Weights of a small image VAE.
Data: trained on regions of photos with short descriptions (Visual Genome), 1.6 epochs.
Rows from block 7 of the encoder, named by matrix and row number. Each number is 500 + 50 x the weight over its row's rms, rounded and kept within 0 to 999. All counts start at 0. Numbers have three digits each. After the name is the row's rms in percent of the matrix's.
# c30: last pointwise conv (encoder.blocks.7.c3.0.weight, 288x288x1x1), inputs 96-191
c30.136 100:504522508425439507480394406402486424430463414396500402520443522519442490484485501399418510518479394487498503407504439521507498509413493399417490492421488492506480502506519483508464427506433429487510494496474508503513437436509426481488508497452490498431432497431517429420511502417497507442
c30.137 108:512516505382426451462398362367523408397459417403501407517416510532449536487451516377375509510481392537464522370506390508526528511390504369376495531422479459490495494466506479510440440500446427500494491527484518504516407451505400467473521514434512476445414523432511407435516493416467494437
c30.138 083:515525515499486569543476513494508499514505496491527497509487532508487481484524486504504513507459503492494499522547526521483451509501508499508509469523476495528491498499462449462476488513495493449491484517480487515471497507495530453468500531509460463495497458503453500493454519521509511505
c30.139 068:519543513465467511510462468465554443456475439439542448546460539520472470454499535451467539520461489465472498466575481523512485545437552481456524526454475506504509525503500454519444476528457474495503521547454492545520452476516472451457501588464511495473478489451510495484542540487484527447
c30.140 080:442459429491506436426506496505442487500523486529457502438503427434505515554405483511499453436553526539462442483458460442443470444503435510494471492490502480465450464461494520495517499463519485502458446486498491469497489501484496522556489461489493523477475472507512509490497464487464460489
c30.141 091:436396436489493547516495468489403475479524474482419485403489395405483501480535447480506377437559462500510461481366480385451501415476412463491404495481498528404431503496514511469476478407477472480374502463487477378485475459452463491500492482458502478469477468475509495468505375475517377486
c30.142 117:503519516396374480484403393408513392401472423395511407509381503506401496481480495418393511508482403514476493413508406519489513508408533421413512495423465481512496515472493475494408427501442418495493477520467510514493404445523430454466518520430501474421419484379507414401507506420484501428
c30.143 107:510496517388419477457379389375517381398474385417510390507414521502446531492468492379414505511498397529455519378520405497510508509381503376380501507417474458492490498478516479512474433505438416495493499500499503487504434433487415451468493483429497490451419520409522403422503492408455509424
c30.144 105:499511497480484521538484479492515488483497481495518472499476510512497461502534511471487504490507490448523478467505505498506497507479512486493506491474486516511497511518497536489493487505468472512500512507507479508507486492508469524504507511475494538483483500494520477483502508475517497479
c30.145 093:497510508482483542517484486490519491489512488485503482511477510492505459516543490476472512504496497441541495490489489511517510503487501475464492509485513513521523518530500557505506486514480461501500528514506510509510475480532482529529495529477493517485475507490509478488522501470512505481
c30.146 093:484491517487489538554481501482508471485516480456518484481474487496493496488541499455483500515499491498531494494524515512496501495467502499493506504478532524508490452534510545495496470501452490477491515491519499487499521473483475525511490477485480528453491511509504476488502510483529505479
c30.147 088:485475478496483457485495487502485491501493490534463494485498488461517514521487472492514481458533481484482470510492484490476494468506458500486482479508475447474483504458490476481487511481505497506482468472473496478466499518469523457495502496515496438497497497484470499504482488518460479496
c30.148 068:535547559433399461449433428438537468433428455435543456551449535539440500437461549423476552553471423517427568425527419539551545534424569428444533534434466464550528539483526489537469434544451431512542482549475511539545447452575427459464527535429521521458438522412520442452524532461456536428
c30.149 084:484486472445453455453445448441477459446467445436475455443462455437457492481453477449447460482470441487443493450449442456473519468422473452456453520454478462460486519480516461513479439453457446487433501498454471469508466438495433449465515514458480487445431515445531461448538444417482460442
c30.150 090:627630630481502465448496501465663495484453508482624487600494605617477504484449591481497626622507481518474552480628491649601517636487650494471617535497481464580612468484530485543503514628499502498588497481495522589522494510579485499487472493498522472501519497473518501509526590488497603486
c30.151 098:501504491432433496487431423417493416426456421417501433524422500509439502457491516428444504501486436498470512453511441499517526502411532433424510496449477505488503481483500492518417449523448448500524503514476497511517428433504438451462501533439525474445443514442521450423513508452507497425
c30.152 090:518522523458459542528433471441518449444522450458490449515473506512483572487535504427472508520543468555524531469506471513506517535432505449451491505436496543494494473505493477514455416502377450476480504486497488486494466390503438491488476468394470454401458479465474448461483523475514513436
c30.153 068:562593567446413433425434390403554433455386426414571421547461574563420526481420553435417555558474416527428527431560429586536509579455549415418543523442425394533550497475512475530454453525444435487536444511457527561538432459544436502455503510442504478445462492460536440439524541443447547455
c30.154 068:487490509486488533509464454462515494495506441478500494510476492524491456485526515505480507486488466401499508460514466509498509524472525483485515524466494515484513552502501533494519499511471481509473515539506497502507480499481456524511532528453533555503457489480546499484506513482531519490
c30.155 091:496498518488469499478491481486502507507483472487504500515507503497484545542478483515479507500524482549480498502520472510498501509502487480473520503501494482501507470468520468509504487513519487497523501476496489497487496529507482505516502473504513460491482508504507486499509504500477514497
c30.156 084:450442456467495569557463472472455471432555456478472441456498456451488486521569460454465452446553470501542475478458468444452472476448444442464474435431543564437440487551477552478497400443360424483444543482537461455464474361461448524518488466413467500386459470464462437445466446436568437430
c30.157 078:502451475465476482504463450463471496461513446472469452434470450454494596549482479463465441500577454594483520441429462452469533503454487441443451552471513495458469522507549527541483480456448441491477533498510519445525480466506470533511509473471517531464455568462535451481554448462518479464
c30.158 082:478457474550546494512535534524443551535535524557459519471549466475541495544511445547523466446532542501552450526488535462457406467542473520529478452538531517458461457517469534455556531464511520426496479432542432472451532511461540566538465435515429491528516440530474516522461467547521444527
c30.159 105:520507512499490515534503490493510480488506487501503501518491530510500539546533497505495510492552507543507511504518477505495471512496500490499504501504510501518494432481493509495516492499516506483511503469496487494487509511499504500523463434514488457491494499502480500489483486509517482502
c30.160 088:496432454469481498477477453464444480476505475481447466421477450431474561506497487463467426470552462559500496481417493437460517456494447472469443548483506513446456493518530520510506453457474472498430507478520500436513487454504472513477501490481506509463477540479509482468525427490514461486
c30.161 149:487485480509508538545493510499481492491535501489493486485503481487521474502540485486518484480474509463528486509477529482498481490478480504494494498474523533503491517528489524490477460488442473512481527523509493496483491455496476507504518516462522519458484493499490499485493492485525490474
c30.162 097:466467476492494464448496504511452496509502495518470501486519478481486529526474476520505473459525505519461460488468490479458483460504463505518459492490462444497476476454484482509514497472502518453488436461473478485486496498478489467519451458486492428509467477470468494483493493485462476494
c30.163 121:428414421506524516528505505505429502509532506519403494430527423419513514544523399506501438424518511521526437512418515420403472413502389517512412475502503520405399474530478518482517493421487513458423510463504451401478499497428496514518481459496469481493502475503479497514486423509507401507
c30.164 097:471472461496508492492524518508460543526515516532431515473499494460512528544514485526506470454540529510514453505468498456461476468519434499516451466491516499468458464508504520468537507448495506451476484453509451458467515516451515534529447460487453465505505461525478495503455481517507477503
c30.165 091:424430425531544519542530532532438527508516546546410538472499461449536515536543406520529452405534519510536410522458517431422431436535426524528409447510543537448418453528457546427551516435520521424467504429534426439412531540440529538519475439507451478528534435539472528529428443524541437531
c30.166 123:485502485488500523507489500488499486481509498501507491509492485499500500513507507486493507498509487501510502478508509505503489502488495493490511515475486484493495514493513513509507490520495495504498495521493496500520488491487484511475530509478516518478501508486511489487520489484497495486
c30.167 088:524523522445423536509435428441516433424457426437522451498456526519432511448493506436447523547503446515473517424529443527512510526420522422426527528441456483508518513512519477527414429518425420520520533513480513511536430436525409447491522521442533488428440520442532429436528507430475515449
c30.168 096:504494502459500527520480472469499482471515481473498475493475513502496479486544515477488528489494497494503473486511497498491492501467491481475507492484508515494514507507489496489496462480452471486486504488516475514478487469488492515506491476460494521465476479492489492482487495475523510475
c30.169 085:512519499471482546539509486483530469481530496483510482524484512521508464513551492474481521489511498442563482484518489504482486508490513487484527511487521553491495495548492540489496468503475503492499578498535489468505499486488484533535517471478488520472500488500512486491513501490551516478
c30.170 144:495506505493497497503485493491497482508494508485497502500490491507481500486503500496497496500512494522487503508509509508494498497499493503495506502506489487521500500499511476497485500501505514493501503519484509508508489504502511485495509531505508492492507502501498503505501507493485502495
c30.171 073:519535514448472528506505485486559472473512490477558486530475559526462482439507513481490533526429481479474509498547476533502508529464543474486511506485502518529543524491500469515439505522488467522510526539478514525525498479520483477476526552478518469494472506502501487481524548483491530464
c30.172 084:441378399532518589553491498506391491506534516497423498408485397401514495543577422507501384444520506516540438518393527379402473401514425505510391459504536550393409469525516491476482490395483480459388543483516472388464507476453502510495500479511493503490523479521496500498486397507526387515
c30.173 131:600654638493507490500491510499647481504511499504576504639513648615508505514502543502504631562514503510497516504604490658553499691512600499507593526511531511626581469522506521515513510663502516486621505472513509612506508486528496512516464472500487501498514499509504519517511590501513692511
c30.174 132:527525519381406456447395346376517410405467393399516391515435509522445533503458512384364525525516359532450513345516347519515508525397523371375504522418473470506506480480514483505475431514437420489505479480480492508511414441515401484492470484438488485436397508386511403408518515406467511410
c30.175 066:468465484499539526514542512536482499473525538526482533531479490497534508569538453545506502434545536542514449516497526494456426481530456516523477459506519485475478492483492518457487512494486491481531530477507448483457479481465465520573515452485501521465504462482465501468486507513520469471
c30.176 107:462418450492479483504472465469437490477498471470433461420489396414471550495497471475471435471534482533512512484395482416458509455479433485486443521494501505421471493501522507533510482451478501502417494476526511415518487482498482507494490476479507489485473520494526482492516405489507454486
c30.177 094:461480471589597521505621647655475576600531613597489619468571477476553464496520467661594488488475635481532469598495583471458492466619453636640461468585519533490462516493520502493516570502570585480484518505493463481483584559465575507513489484559472540543584447585489573579457491598530472559
c30.178 074:501524520461517541557480471469528490474495473492507469500480528532487457546561513463469522487506505449539495466503496520485499529500493485477504515462493528499483523542477527512495470525482495505503535481529479505515518487479474558511495491468471503475480484496516506495522502481551498475
c30.179 078:480510522431431515525446417431482444426489424447471428482434493497470514514528485425443491484549428519504483445488443501476474475421485422440494470421490492485473438514474468471444407483384422447473460455477482476471444412474438452507441463398463482405423462452478440444476477416489482444
c30.180 079:476474494532540487482521512531467537532515514545469525507506488504521527554514464525510491455550531535513478510496507502488482479543461514521477487473506484487483482514492527476511492470490500485478503488501493496494519511465507547546490479498486526487497465503480490516468478513492477514
c30.181 099:503498504484474550541484491472505483480523489475504491509485508505519493470516499479498515493554488497534507483513498497502509494484521484486509501476507530497507501547518504504483489507491495508479528508512491504497493487498504494522495507488516528492475491495510486502513520475530516494
c30.182 099:458475474494528502521507509491469504494518477523455506468505487462523529557522455500493468457546519552520488479477493469484464484503444512480455514506543512474480464505517541528518499480516516486485530465513492474509503497510517533543447434493507538496514518521505505500498485492514475501
c30.183 087:425418413507521582582514530505413507519580524517434509403488393393511467502597431504507400426469530443591416530377536393419469409496417531519418450493533567437441507555489533468491493404476490483388562510530449418465492484451519505501524532495472553485498468519479512512494393475528417509
c30.184 069:509515507434442498481456443427491406436461452457530423521443495522435488456493490425456505519483450507472479439545448525524488524422535422426513478434460482498522505490463451464454435493455425480523504526504485522482446451448462445450510503427487475433445465457509450454521523432490511440
c30.185 130:489489481494501553554484510492491480493526490479483473481482474478515456506559478476495483490480515466533489499491509483497495473469482493497500497469521535479488532525488534495471445497433464509482525522521503500485478436507475512517515523455515524435480501489478487482485493477518493473
c30.186 076:437442437568577526538556545539439551550512565567435551439538450455551469546516443577548482418514562469542441563452558455452442445556460576560460423527508496456454464497431535430505530442534531470495492454496419439465534546437541546530473467523449487517552432548434506532444447542551424548
c30.187 095:478491472472477477475487481497485493508503481480470491480472464468496473551478478489501468481528494520484469461483492486470451474499478501486475494512499510492498467499490493472508509481506482492488509487524492492473489492485486516532476478494494506485511483496484493485468492483499498498
c30.188 080:498483507471469584579457481467519461472542483465496456493467483509508476496583492475486483497493490439567506472505479511486508491466513465472499496460545557493491515581493555486468410499448451476509567471549484492487481435470468542528496489468490558466457490473510483496501513466576504466
c30.189 071:472498499473499503500528522511484490482509497514481520517479505502491491566519485520498523466504498515509451514476486497481460505498484501499495492503523505497468449469503483467519504503505509474518526476488452487461509489460506511521484429503488486503499464523463488491489470501487474483
c30.190 087:496516508463490568556478474466489470459522457476499463510483498508513477548565501462484497462491504454574491461522481489500508498455491472466505518481544553505491539570500549511493445494444477513520587490540509517530469443473463557521482511457514543457482480487502491473518494467538503463
c30.191 107:422438424495509489493500498491427494484508484498415480431503438425499500533491410492489431428528507501503420485432486438418459443498427486491431459485514512406427477520481533466508497428488475453425475443533450441455484494421488509538455463491430500479479435488471502492478470492523443483
c30.192 078:454436449471470525535453472458469474473521469464445459446489424440452536540509445472470448446553475525522457484449456444430488449479429450442419488448499520410411452508525489469494458443442450450418491442497460424475458462432442498514459455454479430466458467482512449466501423458498429464
c30.193 098:395403408510543558574521513521410518525535510507414520428521391401517465522557417503540397414479517455541423534411537397413452399506395531535423437513544581398410497567479553434515499406481527465427511482541432412453508525402515538528479499508453521505525464535467525516443404514578404526
c30.194 078:476457448524538509518530545532435542535536538588449540463541473465563458535497438610535451443531554491477413541455517448447434436536463549568445455551562526462459457545460533433622570466535545426484471442541420467468531539452558555565440434516447526528515436555478540533457470555538459527
c30.195 072:599597600464440402396454439474614466482415456465605452571476626571440560474402585428435622615504472556412561462601465620556545634467591453461560532466428405585598462460563435571489475578473467492557463486476566586590470468548464479490491486475497478464465528449546476473549578477425565479
c30.196 079:444456446457454490468430447468450465459496418444455444436481446436477528517479440471448440455523450487481450418448450456445422427445432432443439456438480465441465482492444504464433430453420424447450452477482448492451458400448439485523457489423459517418430446434452453449439453444490458416
c30.197 115:512523526381402454460394381376523434413448395430507400532417531522423546511450518401352527527513377544450530355519344538515505521404517392390522523404456458518492491460521481529486416513413415482515490498478495519504424429505431484480488481423487492444390519389511396419514507415463521408
c30.198 145:472470485499493487495493491497471497500505493493475486482494479480487526499502481494501470472510489528493495493465494468478489465493476492491465500482496508469465489488504492499503491469485501481474497469507478475492507483466489494508475472482484465486492495487504490477499475492497466481
c30.199 081:559536540416400424414415394391530418412443419445515406556456547549425561513406530420384550547521374551410524399560409565516539539416539402368545516411473443533490503458530463532475428504428402495500463485479520523513419405527429469477465466406498473459427489427535401440531527429447531414
c30.200 098:486523512477481533500462487477516458486478485447494466503486501501478505464520497463504499492471510520508493496503516522515510507453515513477514505481498512520504498529496502497473485510456486483490517486499485507503504477481481499492489508485468488467493482503500496482499500470499503504
c30.201 077:497541532475456518476489456450492450476458468454530479542438543531445482434495503460469523516447468492453484458522479537513494513459523485457523485462431476534490532465493440503444483511478458506497509553437518519508451494503502432437522576484496510473475476462502485456505515484476486465
c30.202 126:500471498501502493497510510509491505508522504513489504485491479485507526525499496512518479488522503531509520495464490473481514475499492512504489509496523528490493515521524540514516496502502487524490542534511503487523504489498498524525524518499510543486495513506529494494524484497504489500
c30.203 099:501486521429421491499402409409508413418474432403512406507449506519432491469480515422413517525488407488467513403519453516510521520430514404417509524422461477516527531514509488518431418522424434524520505520490531520511424433506405479482509503436511499444421504398510425429530535398476520422
c30.204 073:508510478479471522527476458469525474479464481472516463480496495500503466439534509460478507491450483437501499465484481493513518496463486475477522501465468493506518534527501488480505475510496484537518532534482491498511483470509491483484543557487526504484477513476499472481518498442494524481
c30.205 107:500491484492487466490487483482476499489490489512480489500507505483519534537475489498480493498570487528492516476484478492492492499503487483481472519475513500470487474537500517504543476483482493482505495486544501490510512492511486530545461470491497480503496538486484505511492493483508499470
c30.206 087:436425456517529501509506506526444499514510516534446500439514432416522530548520436503513443433528539515509414503442522443454440451504421517500430430519552536459420458531464537457542495433513497436464518459571426424455530516423529574532472428515424515524513472524467530527451426515530443511
c30.207 073:447416449430436496483421418433442435433475415446428427438447425442453552464487490429405434448538432531497487432432430432472550450441466421437451521430459481454468523475549471543471469468437447530430513513473500405531436436484445475485518512443539479417408551432567445464520438414473396427
c30.208 097:501491507420433523514441431424509394432495432420516425501417512506417505486521508432438501513500463498483507430501440501488510499405502435428503494444481494498500524484501486519413424482423433489484508517467502502495422448497434458478516499419499492437407506429503446411508510422498496420
c30.209 070:451434447465532580570479467491451469478563491496455455458483432436516448523590460445480446434507507466564405496462509432454461440455418482493443448473559572470450483547443534440485459437415474460424518454538439448442498447446467528498488456451458467437490442494431473477441433446541440469
c30.210 078:460462466520520492473506500508463512507515515543467493449514448456499515555490445525515481460517516513495461498458516454455432441518448495523449477513539516466458445529486558474534516496531486462486511471539467454461540500447521561573472429518451500498507465501478513512473473516537460507
c30.211 121:464461469501503472476492503486476498493500489500477505480493462475511526527476460496501465471536499522475477504470473480480494453513455492500465500487507497475471482510511513485498488454502476487476504479514468469493480486474480509529480480478479515484501496471518488504511457468497478500
c30.212 110:484473503494496515506494490489512487488501486498497492496500499506502472521528517488498500515496493459529502495512509512502496495486513481483490510495500512493523515517522531506502489500489497508505534518507527509525484489487491505493510493501510518501489499491508493497516491491501498492
c30.213 099:500490500420418490489449430421521420433469450408523456505428523516434511452490517438418495515489419496466524431511418533526538502424513427416524528438472473527523494473529470517405452514443451521516493529462506528517432466509428460467526507455528497438414526437528421424522523440469516445
c30.214 158:507493497498488499501489494494500496489490502497510492505483500500489512512507512494500503499513487515495518483495484513496498508495490490484493522500490495500506508492515495521501497499506503520512523506491504485511501500495505504492506505506517506510502515501515496497513499502491503498
c30.215 155:482489493501511496511513498499490507504533498520489512482498485489523519537507491514502489505518499511503503504496507486487515483508485510498483500479519503499489513535517529498515494491491493500495554524515509501519501504499497522528530521488508553498496507504517500495515478492517490493
c30.216 081:447466454551549497516551537540470534529516543553435545457561487483550493521527459572560461444536535515515420519453517459463449457585448543550449428543537512474461450504433542457557541457529528433454465446516439447435535531427517539546435449517434467527514449540473515551453447538518472520
c30.217 132:509497509418440488493386402399492409390476386427500379493451497506468489496483500375417506483511429506473489410499415497503486503384495393385507513400477480496504499489495499498464390505419404493498501498480501503497442428492386484496500507414506487412404507449502398432520493410493506391
c30.218 078:526522554451443492483470460445513426427409468460496463517418524542422506435475501461463538521439468474454501440517452540513552505466535463464535522470428463533522531456519431495426492518489446515512477547411509544520458511515450420431539540494515471469452507457516471477537518452457516465
c30.219 079:526531545418424490499424414415552436433481414408519398512421505513409500462486523409396535546491422508456528393538432536527531542422548426409526515441444481536536495512530480519403442513423416518521504507471524505500418440531416475471515511428529473431424521419528452417537520423498521423
c30.220 087:442434451528537489480532536526432526540500519545444535454521465465539504547503428530512464430517501486515425538449525446447406439531422528541442424560532514461455428528434544429558502438535511439453477427507448450433546529418527567550461411511445510522559419537451531536433474549519452521
c30.221 083:446454456520529511499529517523443537552531528564432530439516441456552512562509430545516442426537524504538415549468517446442432434537447530532440432513555520463451453546474551440555522447512507440467497440549431437468524512450538567538482444526454487520530426545468527533465468524530442525
c30.222 081:531546553433401465468419429446548424436437442426538448528421524542408508451459513429429546533475441506439527437536437547525533535420542438429513521443442456528523518450531431519419448524430454514523470523434531547536428466520456433443532532451518468470469512442490461447509533451426536456
c30.223 124:499505503477495534525475476470499453460507471464521454499484512504475506496521494471475504502499513507529498493498510499500492505439491488479505499485504520504493499512496481477461460492443490479502519485491488507492487458501477498480508506461493495462486489492502487461491511469511513474
c30.224 125:500507513482476519512501495494502510487500519510491500513487512496491510520533507490500508503527484524510508504507496506503496517494498484499503506497518509499507494508512493505515495503504492495503544487503484486506501491503498495504510476492494479508504517507507496501509498485512500496
c30.225 101:499494484493496520528492502511503494484507495506508502494497488489483493469538483500513488511445512469516504506496529500491512504500498512502493484511507509494491498511489473499500492499492508495488505514483508495507498528474507474494507522513501492499512488514508514500494514500514483503
c30.226 070:516517518448473527554465445479508461470507471479510453483478491502455469492527470458463508490453474452534487489534484501483518504473494453483499490475532540499506517529496534476469457483460484485480548506517465490504473466493483512486506503462504499463475465481533473435491506496513484450
c30.227 132:495511498409431486487399412408502391407481423419503404486413495499461503487479502408423494496498423513472511430504425511491512508411505424423506503443482479507490509475507477497432437507464414516507509497465498486521437457492414469466507506440511510446421495431519415420512491428467463440
c30.228 122:481468479509503568555476510503481479492551500493481482480496469480506470496542485483507479486481502461550483500487518472487497484485485503496474483476529553489489527551484542492475449476446461521486547526520485485487488455493484515502519524482510535442497504514506486485504499485533479480
c30.229 118:429439454503508532532517502519442510511505518522433510429513435423500502488542424514511450425516499506528424512444514447426462452506437498515418449506510495435416467494459522457506510424500499438446490465490424444435510515411510494493468476506440497496509447507459512498468436497513437516
c30.230 113:476473481501503493487499492502459498497510486520481497483505476457505535532489483517485473470557496543486506502464500477472504477514455511486478503501506503489486512512521533504512493495489502495483508504511503466502510496485492510526505505497517510495486518507524515504522475493489484502
c30.231 088:531516526410430475472417399412496414415467406440515390520423522505442598500483520428424510505526410584476546402500387519504514541415507388401511524415483463495504489491524496537454415487421410486500477515494511508535451403505405465487509505407503478412422526437539415417510516414471528411
c30.232 095:489509508506507551524517508522515495508516509492497502500496522487489536526542495496531500496576524524529485511513530500504502499475514515514510474512532524517499495530520504488506499487504520499506510481522506517514508490490513513520503487507492492493503479536492523514476524486537491505
c30.233 093:453472476496496476473495486495453492513498505494452493465486476450503516520493469494507480473508503513485470479478491466471451475511482481495450488497492457484462468474461493473489491479495502491474450450485474476483502498487501464504469488503478475498498494489492502502484484496488483490
c30.234 104:497476502498501473485510500501507499504510493481483502506483505500498504505478482508488499484514487525510479497509485503480465496507484499491478489505497497494487475484501508488498527501509516494500503467476485495490501514482510506525479467501479499504511492510477497515487493517505502496
c30.235 104:406422414536531522510523519526416540520546512529433521413533430429527493526517430520525428424511529480520423541428555407429462431524431526534440455520516501406420480530460505446528514424496528439428492442518424416446526507413490523531447465506454505508508440512505515511488409511506418506
c30.236 117:499482492487514503504489501498475502491514503502484504495490469483510523531491479496505481484528518521494497497491492488494481495496478502494476519485511518485482499501521536500530498498508487504503540502524498490504497495503496520537511507511506539482486505487526490503512495494503486493
c30.237 075:499503507430441499494448436444517434462451468436511459517421504519430498443498497449469511514428468495451506464523477496514497509439511443440528467486454508526497504505498443476421474505435472501484500537442485503489462456506448455445497534461498464473482456445507485438509523445485510452
c30.238 081:450434446569538549532554558571430551566494556561435555448515451453521488510525436566587449453494550505536429548451542465463435441552456536571461448543514493452445435466443504445528534449564547428469479459469429451430530542443538508505447447558421496562554412554438531533415452553519440540
c30.239 093:503492509492501553553469481472486483488541482497503486504486510503508461521539513491485503490519499463546495489509516485514502492495505492498500484469521526513501494527497549494506462478453485491497527469528467493496489475490474520540475475457494548472463492489509468494487510487551509476
c30.240 079:467443461498468486484515488483430516518506507500441485452491428435501551510487452479472446464552501549487476500444493424445494448495419483485453494498516499436444438543490515484597498447501490458431491466545452420481500509452498551521445466519492521509494511496464481516499442509514445486
c30.241 152:497496502490490521531483484474499466496511496481486480490488499481497497495524496478498498488493507506521496506489511505491491495474498483487500495506511525489496504517496502497496482497473495496482529480505505502485480485495495503500496503484487483489488487504507502481507499480509493496
c30.242 089:461465455587613521525602627633493584586525604616461631450569473485572452502528466619616468470478601488527445610480572451474471457613461601618460477589537547471469508503488534464540576483566579483487536493516456465478588553454604515522514518558504522573582448610503598602485469587531469581
c30.243 090:470477495586584541558630589615460595604540602633485599469586483483585473526561475629589479470513585461578457589468590478509489473621480595600483468570522512491511497491463513460553572467560572486472517497492467473477571537463579532515486501568478510569568464575491568580460482575520478567
c30.244 067:554566557446437449428485464481591474460426473458569453556467581579463487478446564447473584529413445497446532457550483589565547561460593493477580532459466444555540500472525454536467487551501483506547504530457526559562457480559500486451480552468510524474471507484545470471545549486460555476
c30.245 096:487471485500496494508479494488478508485533497529454482474492463466536522543493479503493488454503520528512483492462499462464499459503444499490469541499522527467486524495528531533511522482509491506487589482507505484533503507499501526513516485500496574485478540497540512520528475504508470504
c30.246 080:485459467449439475480422423448474444436503424448473431425446452444444518474488473453443442456499447510461505435440429459481521465428440435441447522455453474440479537467518461508444429463438440500443503488467491423519439430484423448483508505407523493446427536426550442440533418437477457448
c30.247 081:487496501516488511496531516503470535519469508509479514485510480481491539541500484524485477487533518549509492491489501490470457486522495485503487448502503484462467472452465466450509531462539528460479494431468462470459499510448522502510444441515479463511523467513430497513447472508492471507
c30.248 142:394401389508505516518506496506386494502526503496383517417499411393508485506508416506504394389511503489506446512401505416383478394512384511513385480509508502392379475486470491471496504384506500465417495468498449409466505505424502493512472460508478487499503453504485512490486409501502382508
c30.249 075:449434447565610557554568594600450548560558568581438564452557453465566475519531449581584440432498583493555415554455586466451425428556450563586447443551571556454458478531444546437525517441532545452462524466525434461434532520425564515519480464564442523528563440549462537544446460546556435561
c30.250 072:551582560454466492502445451454561468449463457459569469565452569568477505463492538459448561543480465501461556445611452563518539556472573447452555564468452471555563516461498429559450481546481467520537488547436555567551473474521466457446523576472528474483450503467526467463546563470484575473
c30.251 071:566552561429436437420427445436569445452414417432548446555437549561395520430418561412409586558492447507418549441569433561545551565438578455443542542442422440550544493420540400518460472556438456516554485495469539557552443462521429455452498512470491466454451503443542440442544537444450542450
c30.252 113:501510510484479523525475473474493465460490471499494461498491513490489487498511501472484493500500515490511491494494488520480499508458481484480498484481518525491494505516487500496472458483428480491488512472523486509475501452482493484504489483457493512452482480503481492489484497474511499471
c30.253 066:536523537480451486491483449438525453452467456456541440520447537517450475460497530458448506544490463509497518463530462521516514528444552436477514529445465489520538524477529472505463465546450454521531474542470534545536476493528473464485509528475546468467438526485530469463547532457474555464
c30.254 064:484510477487516565554495484480522463468531507471528472513485498511499436490539539453480506491486494435537502480505487500502505498508518456427514453484531556483512491554474543492519468522462490478511551506528524504491467510510472552523520496493497504480474496463517475491483480475522526481
c30.255 142:434455444505496502509508493491435503493516511500442490456498468449504520511509437499494472443516501491513450494453499454433451469497446492494436460499519514456437456511481522461516491445499492463462492478528453459459503497444502524523489464477467515497510467508467505498468449500508442493
c30.256 073:540529525483461516492458445468554433440458458437533461531465522553449488410495524455480530519474462476470543483543462531509526530464539463447522527453450508492522529484525447527480480508484481520518525540453495516548455472506471456430495551488538489460461502467531483467525540438503540479
c30.257 116:428440414495497490523503497489421504499523503519424504426503442423500504539515416505503441405514507493510428506450496442427441445509431517502432457501534520439421465508472548456487493430497494453468486457511422425449487496415500534541478464484470523506512450494472501498460451510522425492
c30.258 151:511493515485487512517492490500492481502491492486494497503491498510479510509504503502486501498506496513493500484506480507504504489505495485481497511512487492505497501488513479510507507501515505504506512501485498494502499501504497474505498504508517519517507523499514495497507512508497513503
c30.259 117:453434450500508544543502497506417497483517495502410521434490434446506524499539421514514452441504495515528449506430510445435465441505416491489421481507515514420438431471484492468490481429493497431438477449479459410475506500439492482494455450494469491494507466511477495484470424491506424504
c30.260 105:484492505501498538513490506517499489488508504488500500510503505492500482495530491484524499506519516482509494497509519497508498514498518504499489494505500509503517506530489512494487489513507501485499509515521483503498528506505493487528529497507508472488520477512513513495502519494521504508
c30.261 086:447415419476484534529479471485402497479512475455410463404499392405479494479548459465474405448515477483517493492386473414432518439475413478463413474467476498392433476486494470470488478399486490499387512464477471378487476463448481491498500448472480453467504478492513466479500362461502399496
c30.262 080:460478479566570498514552543560461543534508531582449552473545483477537493533512447543560474442508524513500438533445528471466448465570474531544452442510522518469464463475462531459567526464527537455475489428525451473461533515458528537554446453512434470531504447530481518530488473533510457525
c30.263 091:472466474473478493484465452490454478477485472486441474459493438459471565512475496478464455459557473558494518463438470459485522490477467475475439526458510508436474481534522525528519458478477480491462483485513505413517497465497465523494487455470522524472475543490509469489537437483502462482
c30.264 096:667608644478491474465497490487647504495486485477637495608482600592501527501465625492466628649509487527495567475613482628610522648496638485492609556496493486583628470505533500540508493631512500500575484465520535583523520506570491500493481481490483480502506498508508502489529581492486628515
c30.265 145:509499501488494490499512492495505497500468519495500502496492503504487516508496502504495510504512493529482508500503496507493496512506497495491509487488477475509503475464502474500493503511500498490503473493472495497494509502488507492490491492514492479518495501496485501505481511508476501504
c30.266 111:475482462606597539540625648662475578607526625614478630486559482480550467490528461677631468479483632491537485634463589467488464469616455653644474479593515529468478514488492509458503577480555578499481523498494479495497575560472602499496511510579483516561570464592496590591485490595517471574
c30.267 087:544519528400442494485412414416534428417474415390531425530424522513429501474477536390413521524499415511496547425530432524551527518415552416411539514430476461524525509472527497491418423528426426490523486499469502526496433446526431470499497503445513476442441506430538441431524521431486531420
c30.268 093:489484489487505520517490505498471495499527511512468489490509496470496522523514479519516503481529495545522474499482495478468510501475457497497481510504541507496483525511529506511509494481493481516494564497504495469489501498487486507496522492499497543498488522512541515505535501498517485496
c30.269 092:518525538407406422431423401375545449411438402415530388526425537517405550502428519418387552523515371548441520365533388560529534569396547405413528531401458430537521485469539477526469434534409432487517475479478506544505417432529400497474477479424486477428422504405520408426547538421467542435
c30.270 070:437436456528502472469499508526428508500497509520456519423484451462541516553442444526506452452531517528507433537457535435457473450526415518509446465515468462474450488466506511480491508472483506460472535487460454457441489483456481497512510492523474517481476463483477498493493449496477443514
c30.271 120:512492497480474519506485487482497469493501475490501478500490505501495505504510487461504502500504499500523488496498529505494497503473510488473495482483492517493489491515503495498496486503462492479498492479508495481487493491491484509489480484478472501464498483481487497503491509491509513496
c30.272 103:524508519473495484504522496497492497490489506504486516499488518514496536524511501503500509509527498561494525496496480518501473517496506499490501505496501486506494479475511485493512504482514511494518481495479505496484502497493505491513505488506500503494488498487472504498485507514484496493